Rows from block 6, named by matrix and row number. Rows with one number belong to one attention dimension. Each number is 128 + 32 x the weight over its row's rms, rounded and kept within 0 to 255. All counts start at 0. Numbers have three digits each. After the name is the row's rms in percent of the matrix's.
# v: attention value (model.blocks.6.attn.v.weight, 192x192), inputs 0-191
# proj: attention output (model.blocks.6.attn.proj.weight, 192x192, transposed), outputs 0-191
v.131 098:177119128076128137128039043090159128128172128134128104180169122132128086149181104122128128055181171137128153153222179128088098113128090116088130115114071128134178114125124122071182128128128154078174128070155128143128141128128128188126115107128151106133108128110110128128170079124128153130128127057142146138113182128144168107160051086199128103183127128128179126183128175152128144129125124128095129177116150128116138152131136109142131190166164174169128145076173087128111128128120113128134137107128235161107150138181128128152181107072145157123083153117193069143126119087162128128
proj.131 095:126070128203128124128110138079124164138150073145118128092128180206091106058164213128128165165180128066128162128149181108094128098128091196166128128088134128113174085076146093128084128098140128110087179136128195109128158128119128076128128095146128182160123101168134143151200128158128128150157133173137128148172128105128128082101140145068128139119173090184190158128125092177128162128127181134128128177072128143137128089177105202128116206170128128132152106153095086128097128081093158145128112182076116090076154084128128116128128122108136144081120106070152132161128128086143125128
v.132 108:141099189161140102128102128122128130128105149071065148115141128121105128102128138128158116080085128093123153126128030128081128025128118238154106111037128094095128210128105128171128128116128107183135074134128078098158182152128150128101128090128190182128145128128125126080085208171128099077215128129128128128095076130073128186093128129128128128107128105081156128128147051100141128130132112159128128114122148128099128122128121101120128126062138140104154127128150107128125065128137140128115128114132160151127147177115112128107085169039126132162104181159128173152076126162114104167
proj.132 091:106115185128128128086128141184127128128128117102190138128131128128161128181125147099128128196147114201128114130147066145128128190128174128128128158128180164042128128128114128094203128083106122080142153128170128128122175182142120128099126128189186104094128091118128138126093128154209128128120100082128083116129182128128167156049153145191136128128128119125187098188115082114160064113146161090128155173164059149121106177128128128079107093073099064145131150178185128132128206240128128131108100099130102128094113204128128128128128128128150128128131128128128128177172128154128128128
v.133 104:087142156084128155128128128128088042110205128109091166070139162128165107128128051125102128124161128124128128072196128125134128128128110162128102191142079097128178075128092128121128126104159107198109145118057128128128197156128102065128128068116128178128106064175128179158140128223128165172128138116150128067096127128128128186199128115128100121163120083086161187124089213128131143179122175128182135087187128128128128128120128128166128128165083128145225142161194128096128126117105106137095126171090128128152128128108128128144152131078128128128082139140128128114128133087136128105
proj.133 099:093128128144128118152128153182128175128090091128102128124128158101127058100135128125128129112133100052207128120134128128116078106197108119128114106071128141151128128093181085111077128123094088171120128128083128194093161142177143090043084114248128139183186128128089202106184169184128128117138128128111095128057160155131128105128160128169167082128128128127075117128128145096157147128128156128182128128156101128128123128093107173152142095144123128053128173128150183128130140173159117128206091087128139128128147128166160091072128128128113067060152145132164128128128128191128128173
v.134 097:162042176128098149131053105133066128088153154157178122128128123146128128112128095164203111082117088187121116128134128128096151077128128154153128116128157189164085056128082128158153128065128142128128128128093084128111089188128128127128105159055155115133128059163124198165127075186111128128128138130104128095127105174112128142128121128156126110128128128090101061173128056125128146195058130100162190138120083131128128128128113176186128117129128136168146167128106108179095128130128128077091115114128115128146128149083055128179142086061106118121128112128205075189128128128128138191
proj.134 099:085142128128128205128128123144128137128099128133102111128186094169128096114195062128074131185126128116128100128116131150128083121201105139112128128054128107123113157190128121156157045159100120190128121105185109128045102128128091073128128137214182128142165128239101116189190154119128165128119203157182125123202158128122128149128128114116147128092131094103100128128067123128143168128139236128184108128117099109144128128158156152128096128101117128128128165147110154134128156128139128055096145134128128211128125086128067088126150075128142121136140128168108116128128128128120128125
v.135 107:131128195146114125073128128128126095128115132145142128104164018110143090164128128089128147128128091128128128128125128198027152143160128157101128073120128135128159128128128074069128166204128128127178092117128128100159113176128128128182203097095152204072128128147128142164091128107096111128130128074132175008128118128128139181170128058128128128128128052128109083055133128128128128101122165172151145159088128090128128128128128150128150128128120156115096128190141074128128128128094153092141091115145059086128123199128155114165143087128102090139179128180128160177146078128128136110
proj.135 113:134064128128128128148139223128128128128084113102070111102128197105132086128112145128128159168122037089128097128103128149128128128073130128140128048118157136128111151122131070161090097130088156094164128128146177093115142174129128147128074197085128128164153113077192148128131064099091062125128150149080155128128128179175117119128123139128114128148142128097136128105147147128128088132189161128090128128093129135145111085139153171105123128076085095128137201128128219008137128182133114178056128125098177149128111129145123128141202182137089110128119151128121107130128128118072128070
v.136 092:099098128120151103140128126128128101128150128128128145160143128128075128117065091128141114050128128128047128140144128131128111105108128175150148128128163126128126143128121050128124128100136194131128065165153122130142128118128101128128139147191232155128128145234126208128130143115128124128208236141076128197188130224136128128098129192128185210128131128133128127128128128128099128128102128126123121149168128123114070128138120128172160161107127151083076128128128128084149128210128099128191128090128174107128078161160057151186128101107128152143161163176128144141128128128128087128
proj.136 092:113143130137128128128075162128094128160184097102128128128148122140128152134115108045168141221151093165128128128119065128128106161153128128156128129084203128110139158171128152128128117128088135117163151128163137051128081147092128128093135144128186090128128110205163128144093128128117128143109226166128119094128118035125128177105126118128128139128054092092111128103128143162128128144100128073193100127129059128105200128128148136064150128159119083048128128128121146128126128133141220133180061181128213139128157154190095128128070107163130089121146159143142147128152128128078139112
v.137 089:103118197104056109130128128081128128108077123193128163097128111110128151108128100128142128128128072129115128128135137154105146128128128139146128128122177098111142128060128128128128119128128141095128163089116128128173069128065133128144188145143154178126128155088143147077104082128166128128128128128108142101183128098172128089087128114092128119220112092128080152143197139128069121128183165159119124063128113144167128128217192128163092098122128128097128067090154189159097128075208128128168127043128166128146090040140155108156107138168143128107167130128106201144128095128128228135
proj.137 100:179047136076213152128141072128119117142128176128128128152128128102082037118118140096079128162103106128128165136122170139152132123120128116131117108142141098157069185133128128128128101128117128130157128118068140081095136218111179188212117145133067106081140172128128179128064135100111141181100129135114156088138059128255061170180129128109095128152135098138165167128066128109128114117157081128128154111153155154142158080100131128101144128172128113128140166128102131179152128128129128128100092081128128128152105177141151128189128123128155190074128128118128128081128184134132128146
v.138 106:066128113128171192128128136128108213128128128084085141128090065128163128164148163114099174128093114146127128206097128151128118143160128121111119071178114128097150103118081154104097128144129138128201150104125141132119104131128088091139151128092112104123141115106114148148174128128142128128121108128133129114098134128128194128128128089128128128105126162194128193129098184227116072120000151133108080142131110215128192128098100092145128172057158097105207088128131115092128112112128128081124182063136164128128128128128150120181141185145135128128182087128164132128128136107101170192
proj.138 096:128176128145128164209128062056122065086131153149128128140099157128128128040143141094163200152153119125184142128034167171128136128053136131099172145128097133138131128071174153128093129166131128122130128128128189146160128103077120100128167069124165195128178128151119128116150102171091136138077128058128111174116098123170128179232128097138128121137128128118100114128179102177128149114154128128087128071102130095128195128175085128151128064153103128128087128128128161106128157128121185128040128128111128143079128128128113138137093128163124103128105155097103128117091128136051128128
v.139 101:076125167087128128007133133123152160128128128128067108159143128128180096087128136142133147080120196128144128227085088128160128147066191132145128078133107128157136128091083149128101182142153148086125128128093135200155128128102139104112101145128116128169128074175142098147196128128113137161098146128186105146071083084159128153034128128142128169128172170128112128118128048128127128095137103128129128089200128188101106128098102063160161078161101179134128165128149146128139107128138128119199129128128195140128128142245128128128152168128128128128128128128143128084128128128138128128
proj.139 104:138162123128150128183134128113164152128166105136164156128089128128131126155161128128093128070185113147128086105149151130132128128150160176128162128128128096077110128104128207113099107100146159151100095093156161125165099087079177133205163113222128128128207128117128135174109128170157090128126128128128174110132183128135141128128133054128134134128218154128082147111128124139072142128115117188063099180128113157173128162177128128178128128128086128061128150121081155137137128155124128170127167133037128015127128096128199128167128076147190128137136128128128103182133102056099128098
v.140 101:098182128149067128181117118107182093078128084098128110128142155128148136174141128154092193075069156096131184116128138128134128128128128128128072128139128128128167064128135107182128116128180128128128058071128128128166224210128191166032115128128121104119128158123113128128128128129121128128091128128206122128195128105155084137184148091172091128065128116155132095163138128095232143128128167077128170069082087139128104128122128139128128118099160128176142143128065117128128128128169168085072111136138044145128128128128149070094128149129128128167145081133126138166077093128119120128
proj.140 098:128090107164128128128175162128097128105128183159184184126174118114170083156114146098190101128109128128055153126094128124093154128143043101128098086128112128117167174128142128128115141131128128098128128128131128128082150128128110146018116097128128124118128128137143128118179128083194076094128197114130086140128128100085128099223128210216184075128049080125154176128191133128128117163109164110128090128040129133192083144128098093137168128072169104128130128128164107158139178128140128108168195116128074124128132128128164128128112168128138128128139125128068128167128128109136094166
v.141 102:128095142222159128128120112144148040135123128128109128128083002131128155128128161128128213128180078150128128105128105154160128141118124165071121149128161110113132068106178128195137128128059114142085122178160052133145157147128147166178141120163157131125167102122128128128114136128116128178142128112128135121241140128124140088198128182076093136186118128132108128161128128128142128068119128128128099136128128074089128080169128176091128117138128148153136090136115073196107127089177138179084139124081128128223106129118106128141124083128084100157164128155140149128128157152085152134
proj.141 100:119197080128097182128178138126082128154076128099118114175213156158130127128109128109128160128145128173153128149119152177128209168095180131143134174077100165128120128141042121104128194119120128128088141083128128114132087218114101118140193128127128115079067119153128158128084077110116114128128128162128109093128128128128051115128106128153108128128080169128128068081094155074128185180123157128146151158131050128142120128105138137128135160098208128057137126128178095128177163134134128113095128081169128153128121128128119106054097092149063104181128169128128137128097128119202139099
v.142 097:106106061140195145168171127126163160128164177078128128128064103102128128148117171146128167128082128128159115254128128143139128047166128143128076126153128118114103167128060094096143149128146128147126233128128080097128128104128128101100121157128128144082093150128067128143144187119066090149092165060183128091145128128128164092128192137121120073081128156128128117165177128135128075128084133156128164110124120177126139203080122140128128090128128121111095113130089036170102128113107094116128152128119111128128128141103128128176128156128101128108145156153128214128169140128147154207
proj.142 092:087176086128136148130158097128091095063151128151128133176070113128128150128156128149128128132128082160128128024089144117128128127128091128155128128092149191126128145093074142128128135086128138128096092128128128108139170125108142128140103089128117121128186165132128128123120128130097167129110135088142051170106195119139155096098096057196108103129192128128148048128128081162107128125124214118166104076102091128128128128128165128148048128115167146128128170128144177144128164134128182090092137117141145128156128142080105128055209142183035128206128128144079146139187128148128089196
v.143 128:140095175100117128132095066128128193155128177109152037171128128119129128110113153174129140173103128125150138146121077203133128108128070145238109128162116116090128144114131098115128128163169128156133128109128123128128077146153052128128107068128111176133155128090186175127128133092128128066160099190128130127102128153110151150128174186173107038166124128129167173047153128128203128107096145111107171057128128107100108122113083093162177114093115064157128128114132116082152128110128157112128139128128128128160085085182120128128128149089115119151063128128113100177128073188160084128
proj.143 124:145146061113076103128122128116136128128126128128093134128104105117122056128170073093128131122142133138111148149128177128128087128128152174198052140128144111128128064143188128128108144128156128128164126165128091128128128137128128161095180159128095128128128200152203159069082128162128124128062101105191056128176147093095176128128141158117128139045097128086131165183128156161166119128166119067120112118081128096150109211129096103150137116136158111129128207103126128060128110205128095128144128161128115128045167103142159122218128141154169188128128128172139147192166152128105128119
v.144 091:098113241128128147110126128128085123128150148118102169100098115128117129125137132087066092078107095169160128188111154128128141128128157120128077128144172154127212114115171117128128128141101084104089076153128148128128128140128128128132128079128132128179128105189171082129128133128179128136195167153160128133127128126128113130128161112056128121128128128187128128056151060226079013157048039106183170162121128199126201113128114147168128119132158157161128116155128093128143110128128214101128132080086121147149128128177128128131128159128128123115130128176117121150146110128124176138
proj.144 100:128201128128095113128128128141081119116093128156147074128128128128128149109175128128128151156215103101242126128081166183128156128152148143120128159086128091128116128132130128150128075131098182138122102063156128085101152183128128128128159167176084081080128109231044094094082096133146128120078157128129128090177128110142172116164093125174181116128141062148104104128128141099128111128140128149128067218133170128102128076154114181133128107125106110109128169066127128059128128128128124128124159128113078074128096128163128128209122121128128170188128162181128128116099128128094067121
v.145 116:128128155125025182124128123128128195128128116128129128062140101020139103194166096149128084155124128132105128128154128153100120146116112194164067083165044128139128089128126111128070197128128188114123167061194128128128128128101137128136111128128128172132128074079138165128129090094111128201128141164085107158128117151106099128150185076126128082179128086102085128161128152083183128084080129153171128109058128128128188123132118119136115128121158128121128131163151190128128128173128102188128185074128128128091128068128128175132139155128057134135089115134128128089128092158169104128
proj.145 103:114126081128094126161162078158135140128078180128148045076114083102192128140132129134176128143130051108128128105158134128118128128164118159162085128135147128129087087077162087128141082128121109165125146110165165115063079128112099182074128107128113128128181131131205220128128131106119128149107057097128134078127164183215132128173109099128128128128128099144128206158112128128118128177194051150146146128128128128167128160136145168128110128128129111165128210103141104128134091128120107168100076128155128128123118148119128112080128141102186145017075100164146137126128135161128197128
v.146 110:128169128128166069128118130109114132144128205128152069139128128176128129176083212134160128128122123177108150187128151154083137167106129069144175046128128224128077116103131160167128115164128128128128167138195130088128134193141190126072125108128143056143157108062126070129128140062168130128115056176066128128086067165117128129128128184134166136067076120128113128121169087128128143128128128128128128128164128128158179054128050128150128099105132053106121128128086128088125128123128128102122178128128128155143193125082080128101099166166138122118125123129128128160128128140080128141
proj.146 103:138166128159128140098094105128179134145133129128035124105151119102148128128074095180128070070144107128103075128061170128099128179155128203148128182128109076151167128128074212067206144128128128080146132092111075128146145062086120119117150128116169128177101243128128081095144077163163128128079078096128145153201130115076135127122128176102128178095128128166128120169128128128128100120113151085170172057128115115063135168129097170128114105115109124108070128115128128128128128168121085128128128177128128124089121128114093128128184128128128128130165149177128103155085128128074117110
v.147 097:144102092123145098128144158096130099135128090165167144128065099128128110193181131158109128108102128081128150157128128128128168177128122128208078086128118128128083128128093153128129160136131096055128090128089144149128109107102090176093132165128111098119144128128126144099163128153128128141128219104128128079120104093128128128161037118131145128128165117093117106179128143128128128128117174107066091129128136135128128128128053128129168143148199191015128136213104160091190155118128210088128099077124111128128128194148128131047142128128128128128120128214128094186150195128186128115
proj.147 095:166121156106128128128137164086128128160152057128136071109127134105128146077169102128128128093093064092102081155128190134167143128189132135158098131109074178083095087142162184135147154145128169107155153152145066100122087145104117128128124128128139128103138128128063115128103128117128109124147137118144211128128128157141073128175128095128157129138208091078128220171128133183128130041094164128091061113225128175098128078128150128113130128128139075128061128128096107128097128133148128148128188128128128115128096073157074128196094128112128128168128061085200129128128161156128179123
v.148 101:175028101128128158128128104125109114131128091132171128128128084136128102097128165146128128093181120128169109167137119171128128128128071166090113125128093128162128098178128179082093066087173144128126128128148068073128128128163119177069128128098128060128088104110134128090122084203128128161128128128189137158128128128157128174128084158128128092128128128218128070128128137128126179128128050067128128186135128181162195209160118128082082128158153063197202207094145106126090128128157157119151125123159128121128112128123128105119117164146064128097138120092128123129071128128128065142
proj.148 106:092106156128083209128086140081128141161143112142124128128116159199128128140128128076088104146122094114128176135168093082147080122140128183187162128044104128076202192090110125077160140176128101006130128135133194155155179158128143075128096161171155163086141142123108102128199132175153179109146142128179095155153146136098182128078174107138126137133128128128128128128128143108133109128128215128097128211128163128072128128130128116069183132127111167128165170128128131132128128073138102037079105109155083128128156128143109083128100128132128128109128129130128122168135099128128142128
v.149 108:128138055124115122128089179128142128128207128170102159153081128126055172128131128105113145121155041154086128085182152128128128105140128105128128067107100145128128151153136128097095187128128162119137081097128128065063133216112128090128147128112128143071178128172060128128128128184128187128128139133128183095128106127159128128157146128142128128082144128099112128128128128128162111115153147058085209128031135128140143131128128151074185136138108128120128128118128128128128224128129128142128178138211128128128128092189128109140175141194179071166176107145128137157133103128086175066
proj.149 112:052088128138152111125128128077128174137212135115057124128129128120123158128107128129129117097128113128128138128053154092123176176128128045147128106113139195109089097128128128105119119125122118128128090135079128128149078182128109128134128120128090149215168128188165205142128140139128132126139122107121170116076128189150000122128132190144088165132078128151144082127060146170161128128128128110125073110128182008110128080082179069109104132072078109128128204105128128118132128096082128128128128138156128156135158126103115128125128128124128112126102133128128128175128176133123108128
v.150 103:128115128086080132181079128145128096161126128128128142156106128130183128092115069102164193067119167128174110211118129128221153148128165126193146139100175128128128128128154128128129127128188105128033068108088128175171119128128128128114128166128128128157145121128128153091144128149140145178128166128169128130128160128128136156136102079205128120098124128128099068128108128128138141050128067052128128115131128128128128138152128101128174107167128153081127128128133088128128073096197112081108128128128145087128083128248128128137128052127139125120152151176152084107243104127154112152
proj.150 106:128128144087151143128128125095104219128162090129150157154128128099123093105191128128089108129218116090136128065128160096160088128099110107112128128084128046096147227128164148173133138104133126160128106167079113074175110128067079128194170128205128175149128093152107128128128164052139119152115155128080176128183086096128128182128128126124141087053173128100128113060132128157093128111082128128128087182129075155186128165128128122126130128148170136143174127128115102144094111128151180128137100132088128095128153158187102128141095126103074115225128111128128108128085099128141128128
v.151 117:071145129132128128113092048113128124160124163128125128162105153205121147112123128169128116144128050128131116106180111128121138066195128158138128154128137155118175128134128109157138095143151101128128218187137162128128097128083158120084142076138128133133125128055094176108128108128148133091110128174170127096121128128069023106128161139124111167121128197200105172123128128128128084084049122131095113051156183148113117128157173106128128128128080137052134128193128128128132123109124125177154161128128211098153150075131147059133156128169145170083149112128100182128128148062122131155
proj.151 111:160163128132128121128116127104189128168166128252142105128116167119143066128128128128128071148095118133150150089186128128116101128052152064102123160128128097173094153075128128080128128107108082190128154128132126140128134128237128125135151104140173081142165113094131128077151086161118128127121171138190086128079128128147131182128063166157124098128128176106128130064159137168128057128128128100110128104136143099056070139079123156118141030190135132121133181113085161128135128163128079121172130183140167140132128128137128161153128128121128128172154149064171128128117178104128121077
v.152 105:079140094132128095089169125128144132128128060208128163102128121085128093128152162128117128128068166101139089128128085128143128107156165107128144128127124085128075128187128128128135198128128128125128137128063227133138129018094173139165128153075166086128094094159145138138128192128103129185151152163225126128121157113128135128140157128178107172100225114165128086109128118128102128159110175121128161131128128132136082165128181117128159128082174172128096128132099128180108168143128137131128079128123165137128128128128176066115106118162168173074128068065061128128169128154185121145
proj.152 110:178083142094128121162128178077176128128114145124186114192128153128128213141101157128108150136074128167130129128156098128149134081113128120140123070112086128140128128133128128128128128102138171120128116170179163145120034132068147152128105128127128137168128079152128173128078124090169128128215194139138148143091128163128114092216078098210136128131183128128128166107128158128116112128128151210062108117128114128143130152145132010165128114094097164196127094139047104122128116094117128121105128128101085192135082175130128140079128089128128146137060128130116136122128174131106125086
v.153 102:116190128110128187128152084156164128120165128094128128128128159097082073109045128128126171152128145128185128133128144058189140128133119143126128128150093146236128128123128099128128119111128137128158098128104124141135169127128165128128127128128128162081163140079115155149211209147128169162130095036128067128120128133156074128169159102122128141075128209099128091128128128128173157128151113135128107077136044128115128079117094126083134128103128119096135128128147139124106129128057146128126072128142129128143179190098159168019207128174093143135128163124178162069109128123129079133
proj.153 105:085148128128121169172128128122104141119128114126111145153128076128147128211095092065217128087133101176128134146198176128128061150131128144039096081128110103087128128128152196098089128107118128128128167128171164128142116093128128128159088104070069127245204098131133165128121087128137070119128128093131128128128204147140114113129128109095128066180128128105119146128128129189123128119104128128167135086086153128132117193075128190202136115117098104097093107128154100197128161132128107142134200128128103135128128128051155128128128128150147119122126149124131054130149121128177116077
v.154 079:117123074128128078128121128088077150078104070098128128150128113137185212118128137211032081128128104045128143136128156128057191129253053137157158103125152124128128091196112163128128193128120118117128074108153179107128128140128117189128128128122098121141149147115128145178128107106144188124117109188073089210128128128115128139128167128141128128087157116058125128153128118128128193128128168128128128199095128128130128120128128128121067093152128135123090118074128232080128142113128124128128101064130128128128128128128128169128111129128128128167128106128189128099128128128122128128
proj.154 087:114093128164128117196128106128187176134096198093131128107128134113142128128128106128128140149113128128099128167128128124128202097128075175161128109128141153128120176110144086128104128217136106128211171087110049100089148110128140128053037123093142165127128104190128125186128076075135128114136128128142128049091131102128128136176128214119142139092128111176128185202128149128128128128128078128128067128179128128181133128139110128157128100128169166187117082127128128141128155085075157130120128128157087128126128128090158149103138128059160128068167051128096131174128074133187128128
v.155 101:073118165128128094128126128128117128131128086128128094128010128128068128148128128128121041189063117128219107172119128128123128128166128155128072119132153118128108196128102128073114135150128128128176110152128022150128084128194137196128118030127115107128128083128155064049127090128209128128129130208128120128095110128110128110128115189122140128132161157128060140053202128157128073100114134123110161128160145144167128135128174128128128124128128128128128114148092105148092176082128161156153079128117127093128112128128128158204128162137128154154145145152145128113134128135139077118
proj.155 110:132167131128114128083132128075022142173126119149101090093128173138073152117128039128121119128128117140080187141093167095159198128111142139128153229136171128128128117142128128098128096128094101163100084154056108128127087128151128128082128128128128063128147134098128128150062127118128191105084133131159076130128128128128132128089128077202128158169128115128160137123128126181143066144126168107084128128176179049171047155162126145061073128120072140160128124128075119069128152080152169122128104128040128145146164162138128128128128128136121150105137128197128128155140128171121113128
v.156 099:128128094128072059128128117109138128128144104188145108128165141133054116119164108128081122127128059128128128128128108105163063128128120128123118128098160170181128123135174101109052057128136074146125166172116134130090125136151185123126194128094159094163129113128136128164200101118128125151230125170164086128177128097094128128159128082137128138087093128140128128106107091112128128186128128081110128128094160100128164136182196167170189128157128165092116171128098069175092136178142128128128174128162141096155087034091128184168128128148128091147220116128100100165128145128184153109
proj.156 093:208125186128126128133121109072125128196147128199108128128125128128126128194088135128033128128164160178213174128128157100128128162128093051128128142150093044171128141143245128146129104061103138167128147129118133151128062073158026128128152161150206089128151128128175128128102128127153128161158128097178143128128075194147076128128066112128128179128126169149128063077079145128121144135128086128124099116102134102096141136149106100081128128039128128146179134094124128132083128149128142089128128118128146128150128122115100143128077133128097142128114128108128129128128153128119134128
v.157 094:090117128110183105173220227076139067177094116128122100069130128110092128101128128128128128157129128112128122128128128126128122098157128128108117154098128128090131060128110100091129128116077179128168181160102128169107109078128117128093089038188105128085104128058123083163128128093139146127201128141107067128144128128128146128089115175119107062128091086073128136129207102128128149177101104173128128128155190128128128126106144147146128171066128124128128128128118103123128130166128128143130051076128085128089128186102136173073128154128083067105145128126082104083128167211095094128
proj.157 098:150181128155125163170128103054136128128178079121114159053143173102079128128128188128146070091110061179129135128177102138128157128174128193152126164124118128094128145117142163066128067124140122128176096175145129125152089074158191128047120132126128128127113119127128074091128128147189128128132161128128126098091128222176172055128128102121190128119160052157128126170127167140128128128128116094143082128148028155141170128082141066153128144128128037094099120151143128144128118128169148128128047141128119160128128128128128128111128114142075128141128128128139076110198147096131114144
v.158 095:141115135161134141165128077128150113102121190142104114080086138128118136184128150170128128117128029092128083099111133119128096128176120140140128074136118094146128100128092080104128109128093107159128181128151073115124134175128203154061145128197151128047151034110128128169134128149129148162136119158130096128120128057128112097235213114148128128154128145128128163134194185146177153128128143116128128115095123110128135187143128148145128117128128128150128112113172128114132128130128109128128128177151128150069213110128128106076201196128128116128050127060132103094128111051094097128
proj.158 086:148107147174037111161133128093169128127132128154128077128171147129128128202106128128129093128111134116129128161151160083140170123157088103164128096124128128128128074083100155105158155087128136161119098092131140128128128062205128137082076062128128155129096128128179118149144128179128128128128062084200068128151056131081128037149129231128157128129153128114128163128128093128157037158083133174174093112128142145128128128117110128129087134204141073116143128128100156124098104128128128128084141128134093128128082142140139128159193174179173160078128055128121111144128195175162128128
v.159 098:160186169127153132114128160128128107122128137107128145128120128179128128128128157128128136161145115143170123128144148108106148180149128142076128121129053108136161171088128128180077128128119138128111055128164075107128166148128128128128130162134128128138128193128093088126205125135179128018004104205062128178156141140060128128140128166077128168092118131161115110172110128163128144106148073124131128139163164128122113155143113137128128061139106093108128128128166189128128170143128158128109121101128096156128128113143128128149101025128070076062207128128120128105109128082030128154
proj.159 096:126128134134128122128128128128153128119196097153085128161177128132128147129111148111199089160128137128117096176082123134127137128154165122055157134110143128132104183128128187119147128208163070112206213144128135128143128061144087160191069156126145131128138168128131129128129087128139117128075085128118199074081150128142128162114115128128094043128046105128128101118128147134128076128128120078139128160128165149128111099128132227079185164164109124128163061126138128128128141117128080116128128136073125165152186128079059064077128075128128062092128185141161136128128128128128128071
v.160 103:161160128127042128128097128128144128182132128094128093031137118119092104128140104146184185128107150174121130094150128098130093128156101099105128137102107150178103143107128050131096130175132160202128151093161131155128128128128086128128161138168133123089128114174108128111169120128128142195083157080033128128140128108128118125080138094188157128105128075062128053186158090113141128100128128107128128117116157084212105135194099142156147081128128161037106103120111145128128136128092128062116128107142193120112156164128118132137119088135147170070137128132174128128224069124174141128
proj.160 100:128125133047149101129185160091173128128168170128100064092128101093124145145092128138088128169163082110062086128127128128109128101104128098123128128137113175132124190102134169168123128110100128152118162102127142128118114116058041128134163128092128164208135105157164128128169161103128128125133081134128165131179128066104116128100157128117165163161128118142201128063169128135128084142117128143195136123128088128162128128149128180090112201139146128106128158131128128192155148176195138123128082128046132172115119107128128171128188193097043123128160173128128128048174153161114128069
v.161 093:153129128128118128151128122221128128121128104160097128128140106132133091168128099118114128118128135178088145177128104148145131093170128128128109128128134122128125128086128128205074108139109178094127128140096105142085121101132128114128128134099132128063140050122088128128145189160040007136128077128158128141113135052136128106170128126092128136090086120128063128148128138070143113105107128128128089138128178123081128165146127222127183128151154171068205159103076128191128209086128129126119149124156106160081128128068128128178128158107049072128128147128128109139149194154128188140
proj.161 091:119128140118128189165138128128128032137128128176155128174077128182090159157127151105100124141103128146148131123128111133106117128139127078096169182118128119128076145128128128128157164128151108215128097130142184141128128128117128128147193177173170157076190128102219141128160148121098201128128122137040134128128118188128100128128119104228182125128153115128155150128147128128128131157128145128128099112119042150128128093142160128119128128145100113142128129056128209082075135153168128138128128128155128186211128140053084120057128181128128128128090128116165125089163165090061148106
v.162 112:057096105128062128114076106182081127075173103141098116127192128109128128128128128128128123118072128134090138148189174139068154128119098061106167095134100196128124128114062140108192050104129053128223128119163132202200128128113128128128128128070142141180128120128126140131156105104128116128128149128128112114120161148128128137095128107153128128160133146128092103128161100141128128158128114147095135108091041128121096078128083153155128156128145165215128137174096128103109120128195128220101174158128174158112129159114128100128132133155189129128128128116187077146103128073054142128
proj.162 095:087103125128153126180087128128128128128128128131111192107128128128128128067128113128060126142128128128121128082128109085078191145128128206140128132184130128221150054153128085156128094171087151161116128104106121139026128128075107158128124087128186099148157098187128128189173116128141128128128129180178133161091196128144128130128123128131100194077128184128128111128151137071144106128105147190128128140092138040128128128094077128128146107106129126117128084191128128164128128167121153157128128143128042147128115208148125132146153041164181154156114115137107130127128109128218128097
v.163 111:101071088128076128122072105139085128147122072158128165128104172108119097079128128167095066169123114138147097109099163128156173128128128189102128167194128086128109128116065128069088128128128113128128141171094111128128096081128089105128128107212128156162156096128100121128128129175128128128084123117095168177055128114094191128043088096068139109209151140080128128169128126128128115117128128128171073090155128149153095128154128128145117128128168117083112126102133255068171177172143128128128150077128128128148128096128128128169101163128093164114128114128166183110165157147182158160
proj.163 106:142107128128141164128094139110168128080128187077118115035128128103131187143128128102105128164086142179128128146137161080128128128128128128139051103128128162128076150130090128094120160134144127166128111153107107118129107162103173128128076128128128121117143132150065121141109125129066147120131121101128054107051136128128102167105148130128128128128097128128128144152128128144118165128128054250089128166206211152200148091128116137128032106191129170159128128128157128128177125131153128103128134100118102114152128073095109127182038128077184128076128114128163128106208115125157189128
v.164 103:077128128128128128128128161096169068130137128099173140146128163114123133128085100112148144153120128155110103145167128128124172128154167139170147088127208093135098128128148136128188128054066129128188140093128088172128037062154138160131112128217117128144200088220106152038128150122144097109169088189172081117180123101137136126128098149128081193128121174098128128128189094128176101112146099118128125128127098122133106096134106079105158095129128113042140123195128128168079097083168128128091128168128165128093128120115084096142177070128152127128100122102136099128128133128093156078
proj.164 087:128128128039187132119126065187132128128176128197128177158128118129107087143103092129104128103127107185150128128128160128143129114128127128154155074175110128070093161128062148128128104128179128145149128153117064138133121192128142166179162035128110056136094131128084153146118107115128128128128189128064128128128107184115076165101162112153107089123128128157128151128168128069128125170173150128188090128128070168071128165082123101128117177185128128105052128128083128138108190128128212155128070130128128186078128128182103128153128140128150141163128149100168061155089159125128107137
v.165 103:159128128128136128120170132123122146128139190128092128080105143157096100174128231140128128120128132128124162128127014128128075087128090128128198128090095128139075116128141128142128108128162095181096154143128128128078147124128166163128092100171148128095128091117115162128139128100128133083128176128072112128062144087121142128104092097128128097077194094141121103128132104138067046072072125075128148111164128194103115128128135115128128172090128165128128052132128108090221177123148065118128128129170085197128165123128143164128128059156068096121128126128139128222175126128128155131
proj.165 082:174128171140128093128128154075156128203157147138059128128064128157127177072150142119069215183128099148165128128058173131128128128097185184128138171128130128105128128144120242128164128163121128116138128106168128128141128128128128128128178128098061128128128147148119128126135128169165136164128128128103090176128128114169087141128097131152181197039128102139146084191120138159128124057073142152122124086071128101128138168128128108128141128128128065127094180128124199128128112183109128128088167128128164128116104100128132028077128126129128145155128128075128181128128081149063128128
v.166 112:128101137201129095138101128107128169137095187128097128225125080128172128128124128128142154074128091128172154109128120153103120129133095103128127128211181123128085161161124174037168128069128128128184160058125154128185116163148152128162139128128124128126040143128120164114101128121070128094182122094150128103198151130149176182062128070080125150128128128128045128128123093128128168151128128092128128128070144097112128178163128128155114180128117137113059128128112128167130149163179187144112150132128105150103069067128122069128128085143132128128080084134128152195060149114128128128
proj.166 118:186098101128201128149087100143103135120093106046142200136125128117117128090128128162092126225091142142092075143128204128128128096101095128136128128136142137128105128128122074128144102128103149121071187128164183107184158104151138185158084128198116128123110147128121154128103129164092088060128133161199110129156087128203162120128125128128069138123107128128128081084149153056144180128164178120151129152132120128111166128142128128109128153143209128128184097187128171128128128128103162121128186138111128124111128096128104100104109128074128124125158090033103107189093145128099147214